A small image captioner, trained from scratch: 64-pixel images.
Rows from block 2 of the image encoder, named by matrix and row number. Rows with one number belong to one neuron. Each number is 200 + 20 x the weight over the matrix's rms, rounded and kept within 0 to 999. All counts start at 0.
# gate: MLP gate (encoder.blocks.2.mlp.gate.weight, 1024x384), inputs 0-63
# fc1: MLP up (encoder.blocks.2.mlp.fc1.weight, 1024x384), inputs 0-63
# fc2: MLP down (encoder.blocks.2.mlp.fc2.weight, 384x1024, transposed), outputs 0-63
gate.376,187,216,201,214,188,197,188,203,198,231,206,234,198,221,192,218,207,213,189,193,174,200,208,223,160,194,228,196,208,173,232,238,212,191,203,189,191,195,191,212,218,198,223,186,210,224,221,191,222,190,164,211,198,215,179,221,214,187,234,234,227,203,164,215
fc1.376,208,232,189,177,209,213,186,205,199,224,196,224,231,218,168,189,213,217,191,189,197,170,184,217,184,204,237,218,194,172,218,212,218,195,198,193,161,216,193,188,187,182,201,201,193,227,220,226,236,193,195,225,183,217,168,223,169,189,248,214,229,206,193,213
fc2.376,195,187,201,176,198,208,205,206,192,180,161,188,213,218,200,174,192,195,226,215,202,206,196,153,207,174,221,202,214,226,189,207,181,205,214,210,232,197,218,172,236,182,192,193,187,208,242,204,173,214,179,205,223,189,199,162,182,187,225,183,177,174,225,248
gate.377,206,193,195,243,192,239,206,193,205,197,191,218,201,192,224,252,195,182,202,197,162,183,210,201,202,217,210,179,195,200,200,230,208,211,211,204,202,185,239,173,176,201,167,199,199,226,193,176,191,228,209,196,220,202,217,202,183,189,184,245,154,195,170,220
fc1.377,181,222,229,172,216,175,213,206,165,218,212,187,183,224,168,165,206,211,199,197,214,197,201,190,216,173,208,184,202,218,206,186,198,211,156,211,235,196,168,224,218,200,236,213,191,183,197,239,215,198,193,186,190,205,169,194,233,184,245,192,232,202,236,191
fc2.377,178,274,220,191,201,183,225,189,203,241,202,189,188,213,189,180,204,223,194,181,200,198,188,197,211,192,193,208,191,168,194,187,177,235,204,197,208,200,180,191,212,226,193,221,202,195,190,196,238,177,223,201,229,212,191,187,201,224,197,174,196,177,214,204
gate.378,188,208,180,196,213,189,214,184,191,204,229,225,222,219,190,197,228,196,220,255,197,204,173,214,219,184,207,202,219,209,199,215,164,219,179,191,189,217,207,197,200,200,200,176,155,228,178,176,211,191,229,199,173,196,214,201,196,192,199,188,206,177,178,237
fc1.378,203,203,189,200,208,185,206,195,212,220,218,207,204,204,170,207,175,219,193,201,191,198,191,217,203,200,204,217,190,214,218,185,182,190,184,206,187,182,201,202,206,206,211,198,181,211,186,177,223,212,222,192,200,192,209,216,196,153,213,177,200,173,186,216
fc2.378,210,217,240,205,222,171,186,172,197,205,203,227,192,194,189,177,206,197,184,191,236,194,223,230,202,193,215,195,146,194,193,191,189,170,225,203,165,196,206,201,205,190,228,184,221,217,210,225,195,180,168,214,188,222,198,184,207,190,200,204,166,242,203,219
gate.379,195,210,190,186,229,227,175,178,202,220,211,200,191,207,178,208,222,209,196,202,181,213,196,176,205,168,236,205,207,223,189,198,195,219,205,191,194,198,205,204,205,172,183,201,194,196,200,204,214,191,213,194,198,232,200,219,215,185,195,217,201,192,201,225
fc1.379,211,206,180,210,197,194,209,187,201,191,191,208,224,181,189,222,211,198,193,207,190,196,196,178,221,202,206,196,197,212,191,225,189,201,193,182,189,200,208,200,200,206,189,203,204,208,228,205,196,196,210,192,186,192,219,210,220,182,172,190,205,189,225,220
fc2.379,222,191,214,224,197,232,175,207,212,208,195,209,199,197,201,200,193,206,212,189,203,181,165,197,198,210,215,199,209,233,209,184,199,178,208,178,194,183,197,197,182,242,197,225,180,209,197,193,200,194,181,184,204,214,213,191,208,219,202,206,201,197,193,206
gate.380,184,201,214,221,221,225,220,186,206,202,213,215,181,203,193,189,198,205,224,220,210,201,190,201,223,220,214,195,212,212,180,204,183,190,183,217,197,203,220,221,193,194,224,193,179,176,203,218,227,198,203,204,216,225,208,213,195,182,201,216,179,181,189,187
fc1.380,197,190,203,183,209,196,205,196,194,183,197,196,223,205,212,200,186,197,188,218,199,196,191,195,212,196,208,188,189,192,197,223,228,211,199,181,204,207,217,172,203,242,191,221,208,222,215,211,212,201,175,189,199,202,228,200,217,171,205,192,173,173,190,226
fc2.380,191,178,199,184,196,181,205,236,185,180,222,211,188,191,238,202,190,199,201,195,190,200,197,186,193,222,202,202,172,213,170,170,196,228,190,227,217,201,194,208,187,232,195,189,198,218,207,211,211,224,182,192,235,191,211,185,198,215,213,203,194,204,174,208
gate.381,171,191,159,252,192,171,195,183,195,230,218,204,192,192,205,215,201,188,233,181,183,202,214,235,182,184,189,215,161,232,233,190,207,220,210,199,189,180,261,220,198,227,225,166,175,230,219,216,197,226,212,165,199,207,246,226,189,201,167,194,181,183,169,213
fc1.381,209,163,201,220,171,209,250,204,220,171,211,213,227,181,200,243,194,198,234,173,200,144,170,213,172,235,214,201,227,213,211,213,230,184,234,179,190,220,235,212,245,211,159,243,185,205,212,230,206,252,209,130,206,213,213,237,192,174,205,203,172,171,143,213
fc2.381,204,219,164,194,172,151,233,203,200,181,164,173,200,161,173,215,150,197,196,180,163,201,220,208,183,216,238,204,192,195,169,129,214,230,178,225,178,192,191,193,211,186,221,216,205,210,203,196,225,221,171,175,196,187,186,205,199,150,209,197,204,186,160,210
gate.382,156,179,207,216,210,202,183,190,184,207,227,189,192,193,220,224,230,206,231,224,180,194,192,191,193,195,205,216,193,177,188,199,209,178,210,198,172,202,203,215,191,189,206,188,210,212,207,178,227,183,218,189,197,197,196,185,220,217,187,214,201,186,193,203
fc1.382,211,224,204,208,184,206,212,203,205,192,193,192,207,218,168,191,200,184,162,203,166,212,214,192,198,183,182,185,172,223,204,190,244,205,207,203,203,221,187,195,195,226,193,185,182,214,198,208,188,203,203,215,179,188,205,205,188,217,208,210,185,200,214,200
fc2.382,217,237,166,218,198,215,211,200,174,194,185,196,221,205,204,199,204,182,196,211,215,203,188,224,207,208,216,208,198,180,221,228,232,184,189,189,237,239,205,211,227,226,179,179,194,190,217,219,200,213,208,222,219,191,194,221,198,185,206,208,208,207,227,192
gate.383,183,189,219,208,199,200,191,193,236,191,193,197,180,205,205,217,223,220,225,225,186,215,200,198,196,179,205,203,185,209,223,192,213,229,201,195,194,203,213,212,203,208,228,217,198,180,210,193,202,190,175,192,206,210,190,203,208,205,193,198,177,193,177,204
fc1.383,208,194,205,163,200,187,217,192,198,199,207,190,188,202,194,176,199,198,189,209,204,206,206,213,215,215,222,199,199,211,203,213,214,168,209,199,191,209,198,225,212,196,181,191,200,203,210,212,230,212,197,217,199,167,178,190,181,200,212,186,223,208,199,208
fc2.383,200,187,197,201,207,197,197,172,185,204,193,179,208,204,182,215,184,211,194,208,199,209,188,180,193,191,208,205,193,199,227,209,199,190,202,168,184,209,190,215,209,197,181,195,223,195,185,174,210,201,171,214,206,227,191,220,198,216,197,199,204,197,213,196
gate.384,155,173,214,199,188,217,191,196,181,185,176,191,190,201,188,220,211,197,205,206,200,182,193,204,199,200,211,208,203,212,205,196,209,200,196,218,187,168,209,181,200,200,201,188,195,185,199,196,229,190,194,200,199,186,194,200,219,182,198,219,191,186,202,194
fc1.384,202,188,194,211,188,211,214,203,179,185,206,183,184,216,212,217,198,181,182,201,216,191,218,197,195,193,210,220,204,203,203,211,209,190,199,200,185,197,180,192,179,204,205,204,196,191,202,204,187,188,195,212,196,206,187,201,191,199,205,220,195,202,200,190
fc2.384,190,186,190,189,195,211,202,188,197,223,198,209,225,184,182,210,202,207,221,205,198,218,185,195,181,212,211,205,177,201,190,216,201,206,193,203,184,193,218,197,189,211,214,208,223,204,204,183,185,193,203,211,193,203,217,202,182,196,197,205,201,194,205,220
gate.385,155,207,175,198,176,244,205,212,207,190,223,210,182,221,178,200,198,173,205,167,206,207,214,162,211,184,198,169,199,271,212,227,217,212,189,223,205,195,181,239,186,179,223,159,211,194,191,195,244,177,244,189,242,182,230,163,221,137,185,249,197,204,236,193
fc1.385,203,172,194,211,207,131,207,166,232,218,170,206,187,145,168,194,206,240,229,200,184,212,158,204,174,212,184,184,202,155,178,173,249,220,174,183,213,189,270,176,246,236,214,248,159,190,198,191,169,191,223,179,171,181,219,230,156,208,191,205,198,175,154,229
fc2.385,178,216,250,186,245,183,174,146,235,234,175,249,189,186,184,156,225,233,228,179,233,174,194,155,239,230,198,186,197,214,191,203,237,181,176,180,213,170,216,170,204,212,181,181,238,158,216,190,254,185,154,192,237,184,240,195,160,229,202,225,213,256,206,240
gate.386,187,156,189,209,210,210,195,173,157,175,235,203,194,197,227,222,236,232,224,220,199,196,263,161,193,225,244,229,217,192,212,208,172,174,179,199,178,166,199,195,238,216,202,201,212,187,237,206,187,162,192,170,176,239,203,164,167,154,226,198,139,216,194,241
fc1.386,214,143,188,208,189,219,221,193,134,199,214,159,180,235,230,221,233,259,187,234,216,193,223,171,196,239,240,244,238,175,173,212,248,181,184,167,224,216,158,222,218,262,197,212,226,214,197,205,225,183,174,199,181,232,184,153,186,130,206,155,186,218,234,210
fc2.386,199,231,249,203,194,183,171,193,220,180,193,198,208,222,211,127,256,207,192,196,206,220,193,201,241,205,204,212,150,217,245,251,279,200,231,184,207,210,191,176,186,181,216,189,207,197,206,196,209,215,176,210,203,152,156,183,197,232,205,207,202,183,203,219
gate.387,174,202,208,218,214,204,168,196,195,220,205,219,209,186,180,229,217,202,222,198,187,216,190,201,192,210,214,204,212,200,217,209,188,198,179,199,202,185,208,190,211,187,228,179,200,207,198,207,183,204,192,192,214,189,198,218,206,204,179,234,169,196,212,203
fc1.387,220,187,197,195,214,197,225,209,220,200,214,192,208,188,185,171,195,191,195,186,203,209,211,185,204,200,183,207,198,203,206,216,210,204,188,189,202,194,189,211,215,217,197,179,183,193,219,207,201,209,194,176,208,196,189,200,209,193,188,210,214,209,197,228
fc2.387,197,185,184,175,206,199,196,203,219,200,189,202,197,204,184,194,220,200,197,195,204,191,207,207,218,191,194,213,193,190,201,191,183,197,208,194,193,202,208,197,172,184,187,207,204,203,201,192,204,198,201,208,194,211,197,196,216,187,188,199,196,195,201,199
gate.388,171,215,196,211,211,218,176,173,206,203,184,188,185,194,198,218,183,189,216,214,193,195,222,195,195,211,203,207,194,215,188,195,209,203,211,222,183,184,210,183,172,202,225,180,217,218,184,168,205,179,213,212,213,190,211,193,206,196,161,215,189,206,229,208
fc1.388,198,211,213,176,204,218,199,213,205,177,181,211,196,196,206,168,217,174,224,210,187,175,179,174,195,190,236,193,229,194,185,202,180,217,235,228,207,212,199,209,216,214,212,225,183,185,223,230,223,212,226,149,184,220,210,210,228,192,195,232,189,168,177,204
fc2.388,197,184,185,203,203,167,220,183,208,196,240,217,203,247,215,207,177,175,200,182,218,172,199,177,202,187,197,181,185,230,237,195,223,189,206,189,162,202,178,187,169,166,177,184,215,195,196,220,190,205,262,205,177,197,201,221,229,187,193,220,217,217,190,166
gate.389,191,192,176,212,173,213,183,194,198,166,207,228,183,239,205,199,213,224,177,174,167,210,204,189,186,197,217,136,214,194,175,215,213,178,210,219,204,261,240,187,200,174,222,150,166,178,201,213,197,207,227,214,219,189,207,165,255,166,226,257,260,199,199,193
fc1.389,219,192,166,226,183,159,212,214,215,199,192,198,195,189,220,217,171,227,238,214,184,214,229,268,192,220,168,229,170,209,204,146,204,227,201,208,203,201,254,221,194,227,210,207,176,215,231,218,166,221,194,191,138,181,178,219,171,199,206,196,202,143,210,200
fc2.389,230,157,209,154,194,215,194,186,206,144,178,200,156,234,196,163,243,231,206,230,207,193,163,157,171,171,203,201,155,183,231,212,253,234,190,187,202,231,185,158,191,181,150,193,272,199,204,180,227,225,198,176,203,168,199,224,146,184,215,189,226,230,185,145
gate.390,187,195,235,189,181,211,207,197,187,211,204,176,179,199,221,206,216,206,199,190,199,196,200,192,213,210,210,204,190,201,195,202,170,194,213,207,188,181,207,228,206,192,215,190,192,185,200,152,203,168,214,201,205,212,187,184,211,182,212,210,193,202,209,203
fc1.390,191,222,211,214,219,206,203,183,220,175,185,206,199,196,218,191,216,193,209,199,183,206,212,201,212,209,197,204,191,191,197,189,188,210,203,193,207,190,197,201,224,195,195,203,216,173,215,164,219,177,199,192,196,194,187,199,248,199,220,200,203,218,182,189
fc2.390,202,197,193,204,211,205,173,175,182,205,194,204,195,194,202,208,213,206,196,231,187,218,185,222,191,190,204,229,198,207,174,212,212,195,183,188,214,209,198,195,192,206,216,201,206,220,221,170,173,181,201,218,209,219,174,165,205,192,211,195,197,203,200,193
gate.391,183,194,198,210,215,202,214,168,191,211,194,204,211,196,222,196,205,221,223,192,200,187,194,208,222,214,201,185,198,186,206,214,183,217,210,224,207,199,201,230,183,204,232,190,199,201,190,186,178,203,192,192,208,207,222,171,200,192,225,190,204,197,197,176
fc1.391,195,205,191,222,190,190,189,204,211,220,211,197,225,188,172,214,202,176,191,190,193,159,191,204,217,209,216,185,196,224,181,188,181,212,205,198,206,214,197,193,172,198,234,189,198,184,172,198,208,209,185,168,208,173,218,196,205,167,211,196,226,194,201,214
fc2.391,216,201,159,207,196,175,208,230,184,220,194,212,222,190,191,204,185,199,216,207,194,198,203,215,218,203,185,197,193,188,207,209,202,203,186,189,200,206,215,189,199,178,183,196,210,202,151,188,197,220,206,208,206,217,212,218,168,180,195,192,188,219,227,189
gate.392,193,212,192,234,189,198,213,195,215,172,177,182,175,248,210,182,219,192,149,197,221,235,211,217,167,229,198,249,209,187,187,206,160,184,200,196,195,247,168,193,190,177,207,148,205,230,236,182,219,220,190,225,182,189,176,219,224,238,213,222,221,193,205,161
fc1.392,228,200,220,225,232,148,195,177,202,196,185,169,162,170,181,216,192,198,185,210,238,188,235,229,210,234,189,272,214,188,162,236,196,201,184,212,208,206,172,216,146,188,240,186,166,182,163,213,167,235,212,192,159,219,174,202,158,245,179,158,228,240,201,211
fc2.392,153,197,206,201,197,142,262,197,185,190,178,178,155,189,184,169,160,220,231,165,187,233,194,206,221,200,148,181,162,231,204,182,188,138,208,182,233,155,280,140,253,238,169,191,206,227,199,190,206,201,159,200,206,183,241,229,177,182,193,221,207,185,222,193