config.toml
dataset = "regions of photos with short descriptions (Visual Genome)"
encoder_arch = "vit"
encoder_mlp_ratio = 2.67
encoder_fused_qkv = true
decoder_qk_norm = false
decoder_layer_scale_init = 1.0
decoder_cross_attention_every = 1
eps = 1e-10
lr_schedule = "wsd_sqrt"
final_lr_fraction = 0
weight_decay = 0.0
Rows from block 2 of the text decoder, named by matrix and row number. Rows with one number belong to one attention dimension. Each number is 200 + 20 x the weight over its row's rms, rounded and kept within 0 to 999. All counts start at 0. After the name is the row's rms in percent of the matrix's.
# v: attention query, key and value (stacked) (decoder.blocks.2.attn.qkv.weight, 576x192, the v third), inputs 0-95
# proj: attention output (decoder.blocks.2.attn.proj.weight, 192x192, transposed), outputs 0-95
v.91,104,184,225,195,179,187,200,194,217,215,210,176,207,211,177,153,191,177,189,207,226,184,192,209,171,206,223,179,193,206,211,189,209,203,220,226,166,226,204,219,213,192,189,205,172,199,257,212,184,214,190,211,182,209,190,191,171,209,196,227,208,218,181,216,212,210,256,177,171,189,158,212,196,190,189,195,168,177,209,188,229,211,221,227,177,196,251,185,195,165,219,181,189,167,218,173,192
proj.91,103,220,212,214,194,211,185,183,165,212,217,212,176,195,215,217,190,211,200,236,190,248,169,200,192,201,201,201,205,170,171,216,217,184,174,197,226,195,187,168,197,206,204,224,179,171,223,185,185,213,172,191,236,213,185,192,183,195,195,145,181,181,192,214,217,217,185,221,159,223,180,160,199,186,163,162,228,158,172,205,212,217,169,238,170,214,152,219,216,203,196,224,225,154,220,161,218
v.92,104,208,210,223,193,197,147,205,160,187,206,199,199,182,217,195,214,177,170,203,173,192,232,247,207,230,186,195,231,208,189,202,181,204,179,174,234,193,198,193,225,227,220,206,209,180,214,210,168,217,229,213,222,179,166,200,193,223,215,186,187,201,237,190,220,170,210,217,167,196,190,205,191,228,153,188,191,174,183,193,173,205,212,184,183,209,222,181,187,240,216,189,204,184,195,245,198
proj.92,103,185,195,202,178,249,197,170,220,211,168,235,221,159,194,220,197,204,175,199,185,210,175,191,204,181,212,187,256,233,191,189,179,207,201,182,204,170,184,194,210,167,189,162,193,199,187,219,189,202,202,222,235,242,218,173,170,189,202,215,190,208,226,163,241,212,215,211,199,239,220,165,224,190,210,205,173,190,193,195,191,216,216,221,186,208,185,213,236,166,207,184,238,208,199,198,220
v.93,097,198,173,198,178,203,188,217,185,185,223,211,210,182,184,215,230,184,208,206,203,183,205,198,184,216,239,180,205,243,225,207,182,178,185,197,204,216,178,178,188,188,226,223,217,234,207,199,172,215,195,214,253,199,175,223,188,184,171,194,211,195,184,158,180,171,191,170,231,179,186,199,220,210,216,216,191,169,225,194,190,230,210,212,219,223,157,196,200,217,224,191,202,188,200,218,171
proj.93,097,177,243,151,207,207,221,230,215,230,203,186,229,195,221,176,181,190,213,220,186,229,201,187,195,229,204,196,231,160,202,237,180,220,203,184,200,197,215,194,223,223,231,176,179,180,225,213,178,231,222,198,164,180,241,244,217,175,200,233,161,221,198,172,192,177,202,224,171,187,195,196,212,178,185,190,192,180,216,169,236,209,199,204,191,221,161,190,202,218,190,223,201,204,198,214,210
v.94,114,204,189,193,219,175,136,208,209,198,216,206,190,203,197,207,226,195,198,211,193,198,175,207,192,177,184,197,215,183,189,214,196,187,200,204,181,194,198,222,230,193,193,176,202,191,211,223,232,239,225,192,193,185,217,168,158,197,188,162,188,186,220,187,204,209,222,155,226,218,208,217,198,212,220,198,245,172,190,157,156,200,208,179,233,206,198,205,181,190,236,193,183,206,207,218,213
proj.94,111,171,229,227,207,237,188,229,208,181,195,208,197,228,172,190,211,208,209,180,134,189,190,211,217,202,222,225,196,229,195,208,194,200,250,161,173,186,227,208,190,207,181,217,173,176,184,199,184,181,182,222,197,177,168,213,217,201,177,198,189,172,237,160,218,209,196,210,175,184,195,214,240,156,184,192,213,196,207,185,221,240,227,218,201,214,169,224,228,182,211,230,186,182,240,223,170
v.95,100,172,251,207,200,195,168,174,214,190,180,227,182,183,228,193,169,246,210,150,182,201,211,201,169,188,261,198,194,215,201,171,179,202,179,195,195,200,179,210,234,205,212,195,158,245,206,231,201,202,208,239,204,210,194,177,217,198,170,217,165,186,194,184,229,198,195,204,203,193,204,192,171,215,243,195,220,234,246,179,204,191,185,176,232,182,221,230,181,225,199,197,197,214,172,226,203
proj.95,098,209,197,165,207,215,186,181,184,237,191,187,208,226,209,177,220,203,229,219,173,205,189,224,194,187,222,198,195,236,182,195,218,149,202,183,226,234,231,216,230,205,176,205,203,203,174,214,221,236,218,187,208,162,210,173,210,190,215,228,219,189,204,198,216,212,202,167,165,198,202,189,194,189,190,145,185,197,211,224,227,193,190,173,168,190,239,164,163,184,213,212,201,215,223,232,183
v.96,093,178,235,196,210,195,209,215,187,194,205,208,210,215,187,198,181,177,164,231,222,195,167,179,203,190,185,224,199,194,217,185,165,194,207,194,166,225,207,206,193,230,155,204,186,194,198,203,207,199,180,170,185,188,198,219,197,189,233,225,190,187,215,221,185,212,221,223,193,209,227,232,208,166,245,193,212,189,201,203,194,226,227,198,185,189,189,197,145,213,197,193,210,197,179,178,182
proj.96,095,197,203,204,211,185,191,177,208,202,235,172,179,209,234,204,187,234,225,191,211,225,204,193,153,223,205,191,266,202,202,188,208,191,170,232,190,228,209,184,186,198,178,212,224,200,207,160,221,213,187,190,160,232,198,233,206,232,166,201,193,209,207,173,197,224,193,173,184,201,194,199,171,202,176,195,216,200,211,203,202,189,177,223,213,214,226,188,209,179,188,207,184,210,203,186,194
v.97,104,202,220,221,191,160,206,192,185,162,167,199,215,200,180,212,209,205,207,197,190,205,200,215,194,188,201,214,202,192,230,181,154,245,189,176,213,233,199,195,181,195,232,215,166,222,223,191,207,208,203,212,205,205,203,187,212,181,200,215,196,210,205,199,212,197,187,201,150,194,185,215,202,197,200,224,193,214,182,187,196,232,223,184,182,207,195,185,208,201,187,219,200,176,197,186,172
proj.97,102,163,194,185,210,183,201,216,166,212,199,231,189,182,208,178,174,157,192,190,219,179,196,215,196,208,180,202,198,210,187,203,215,194,195,187,218,221,180,216,224,201,218,202,185,246,173,197,172,199,204,221,203,182,217,219,175,218,177,179,209,232,180,181,199,218,194,204,192,226,186,201,217,194,204,195,208,185,192,212,194,218,204,218,174,190,193,177,173,182,201,191,208,210,199,163,254
v.98,104,204,228,209,196,218,218,191,186,182,219,231,199,183,209,211,173,196,197,175,231,178,175,228,202,162,222,231,193,198,196,257,162,161,176,201,195,238,169,173,196,169,183,200,190,195,229,193,201,188,181,205,202,205,144,186,158,245,198,222,207,184,193,209,201,183,194,218,252,196,172,200,187,186,219,206,201,208,213,228,214,192,169,200,205,211,192,205,211,192,215,194,202,199,197,180,166
proj.98,108,181,220,194,210,168,173,198,172,230,194,192,224,218,252,208,205,231,197,197,220,197,196,171,187,197,183,253,165,190,206,195,193,198,197,194,229,200,198,189,206,231,192,220,222,184,228,191,203,195,177,185,200,184,217,218,204,193,242,250,195,229,218,198,184,220,202,219,162,189,202,190,206,213,203,179,194,207,198,175,217,193,209,209,214,215,211,221,177,215,207,220,194,200,205,216,203
v.99,098,192,208,203,219,224,209,236,217,221,196,210,178,204,205,208,203,236,181,202,195,222,199,185,216,229,199,206,191,215,228,192,137,168,230,186,211,176,249,219,198,193,182,208,166,205,203,209,199,217,187,206,216,194,205,227,204,220,215,170,181,196,172,207,197,182,178,168,187,191,176,201,228,180,186,191,176,222,186,249,190,189,202,159,213,185,195,201,206,185,245,235,178,210,169,223,166
proj.99,096,223,196,194,195,207,174,222,199,193,190,181,188,250,203,213,227,218,190,186,199,206,182,241,210,173,200,204,170,224,220,208,194,195,184,196,194,189,195,215,224,222,198,196,186,231,189,238,229,214,228,197,177,186,198,196,187,188,207,220,189,183,240,199,171,178,199,167,210,209,178,174,206,199,209,183,207,200,209,210,184,178,180,167,207,233,184,213,177,184,153,171,203,170,193,161,234
v.100,108,174,205,227,227,172,226,214,156,202,223,179,194,195,206,223,233,196,193,205,158,229,177,172,180,238,205,204,214,188,221,214,250,210,166,201,215,198,199,201,200,262,225,181,220,216,188,210,219,234,217,186,196,197,196,229,201,217,243,216,173,202,162,193,186,204,195,239,209,202,219,220,188,217,211,173,200,173,184,188,198,182,222,180,220,183,168,223,181,194,199,233,207,185,177,195,187
proj.100,104,164,188,197,215,189,183,205,197,194,179,215,216,211,202,139,200,208,234,229,200,202,174,196,204,188,206,157,265,210,196,209,200,204,193,243,165,188,195,188,194,218,200,167,203,186,207,226,204,198,208,243,181,235,158,208,232,202,183,196,219,178,222,186,184,211,200,200,222,201,147,184,228,148,191,224,219,228,198,218,187,184,204,188,185,193,198,172,167,199,161,182,182,234,187,207,216
v.101,095,202,250,191,206,203,192,200,244,242,204,202,226,189,209,218,189,217,218,190,186,199,146,200,193,164,182,204,197,197,230,185,183,231,167,169,180,244,207,222,193,188,229,193,220,214,176,177,205,229,205,202,215,201,148,207,200,208,207,223,187,212,207,155,206,186,197,248,218,215,215,244,189,187,209,199,209,174,226,226,208,202,176,209,218,230,162,177,219,174,192,195,177,140,215,209,214
proj.101,093,190,216,166,171,175,203,196,190,191,215,231,206,164,217,175,219,224,193,242,164,182,188,190,188,216,197,191,225,171,154,202,183,195,138,183,201,209,206,220,196,233,169,224,211,171,215,163,179,213,210,190,184,188,198,219,196,192,215,229,181,205,191,185,204,179,205,210,212,210,195,193,214,211,160,211,212,205,194,205,203,255,236,197,218,180,183,188,191,193,177,229,193,203,211,180,198
v.102,104,217,225,222,192,203,225,204,190,176,219,208,184,223,197,214,183,203,221,242,165,224,188,207,202,200,163,211,196,216,170,247,242,201,200,150,211,206,204,188,169,176,221,176,216,201,223,200,208,177,200,179,242,208,195,217,183,191,180,156,201,222,205,190,194,197,194,171,207,206,209,245,207,201,203,194,189,217,181,214,215,153,187,236,198,210,207,215,241,200,213,208,182,217,207,218,186
proj.102,104,191,199,196,179,188,193,189,200,194,190,202,214,173,211,171,195,211,205,205,195,179,218,195,215,181,168,214,191,190,226,201,224,205,237,184,236,168,171,219,221,196,212,175,204,218,215,231,159,185,192,216,173,152,196,195,225,200,182,218,197,191,233,197,191,179,178,201,201,222,202,192,213,203,215,192,225,205,158,173,174,216,212,181,197,187,212,218,184,205,191,218,209,156,152,178,201
v.103,095,217,184,199,204,128,212,233,181,189,184,229,225,213,205,178,213,204,196,188,208,204,204,205,217,185,186,232,205,195,199,210,193,192,229,135,177,228,225,190,204,229,191,190,220,215,207,213,189,197,189,184,222,197,196,167,236,199,185,179,241,176,218,194,164,142,162,204,175,188,200,216,186,198,183,210,176,187,172,211,175,192,182,225,176,188,225,197,219,167,190,216,196,209,175,208,191
proj.103,098,194,182,156,220,203,155,243,191,200,163,211,191,194,217,204,205,187,219,181,232,204,180,175,216,214,187,194,191,196,197,190,190,210,217,198,225,209,206,216,207,197,223,208,215,202,197,183,207,208,161,235,147,198,204,225,197,250,171,213,203,216,225,183,173,215,233,204,190,239,238,205,177,219,205,210,222,241,237,173,206,182,179,202,201,212,242,222,216,180,236,221,212,201,196,165,225
v.104,100,221,189,211,195,208,195,204,178,191,183,222,238,198,204,196,176,182,201,182,202,206,215,202,187,195,223,243,192,223,219,202,186,204,164,183,164,203,143,181,222,181,176,180,192,198,217,203,222,221,195,183,205,214,186,163,221,208,229,228,192,165,199,206,185,180,199,202,230,216,213,199,194,203,165,208,179,218,173,220,212,224,202,162,182,190,206,187,178,177,167,206,176,190,233,208,166
proj.104,098,170,201,160,205,213,181,233,179,192,179,211,198,212,205,210,169,216,220,176,208,196,175,156,165,195,218,175,186,209,191,222,200,163,165,221,193,226,173,189,199,199,209,205,237,229,186,194,204,185,223,185,206,218,215,190,209,218,206,209,198,232,175,204,229,214,235,195,216,169,218,222,162,202,164,191,220,211,225,225,196,199,199,234,204,229,214,171,198,212,215,211,201,191,202,199,186
v.105,103,226,169,178,209,201,211,200,212,185,199,169,218,203,177,212,184,204,211,227,197,173,215,199,208,218,198,233,199,136,213,211,227,195,202,218,193,202,230,188,241,188,258,165,191,210,198,192,217,207,218,171,201,208,232,206,208,208,187,200,211,204,180,167,183,206,174,179,218,212,222,200,215,209,172,203,200,228,182,205,156,236,176,209,215,203,173,166,192,196,206,226,207,187,199,167,190
proj.105,102,173,231,189,186,197,232,219,171,184,197,211,226,232,201,205,186,185,174,188,209,192,180,180,169,193,224,176,167,181,217,188,202,223,209,200,163,176,219,205,178,234,209,207,210,212,196,204,187,174,181,233,196,184,166,226,216,202,188,185,183,209,208,224,189,175,195,177,217,162,190,242,189,195,197,188,179,199,188,198,212,201,221,173,212,242,197,200,197,184,215,212,226,182,205,206,180
v.106,106,226,209,177,180,221,169,158,174,205,185,182,191,201,212,198,230,177,200,215,205,199,206,211,217,204,174,208,185,152,249,206,220,231,155,205,171,157,206,226,201,195,218,264,226,175,185,182,191,222,204,205,213,219,200,173,178,187,187,198,217,193,199,201,183,206,232,200,172,196,221,232,193,219,199,218,172,197,211,200,193,169,222,194,195,176,206,213,171,206,174,188,194,247,195,206,177
proj.106,098,209,209,177,210,212,198,203,213,192,177,200,191,226,207,211,185,221,192,191,195,179,177,203,153,228,217,223,180,188,231,203,179,223,200,253,189,172,183,173,196,187,181,189,177,190,180,219,196,183,199,205,194,182,208,220,216,222,184,198,199,174,170,190,231,195,201,186,215,191,184,175,206,192,225,187,224,223,185,211,207,181,213,194,163,182,259,177,197,206,224,158,235,203,197,171,212
v.107,099,232,215,222,176,180,218,199,188,215,243,182,178,221,195,205,213,202,200,184,211,175,175,200,182,208,213,214,172,197,216,199,194,200,196,193,191,200,213,206,211,233,170,243,205,195,234,194,233,189,198,213,173,214,209,201,180,198,220,154,187,194,182,172,215,173,179,193,226,195,169,186,223,207,213,172,189,210,180,180,173,191,222,218,214,241,204,196,207,207,187,183,241,183,259,179,218
proj.107,100,187,220,213,200,187,237,209,178,215,225,204,184,196,216,168,208,194,176,221,172,203,217,211,223,187,208,247,173,191,191,185,224,228,224,247,207,171,205,203,196,223,198,234,235,215,216,219,153,201,222,187,226,173,197,193,186,176,218,190,183,172,240,219,189,188,179,207,192,172,155,208,202,198,206,230,212,178,174,184,225,208,198,213,227,189,180,206,205,214,178,187,189,174,197,195,155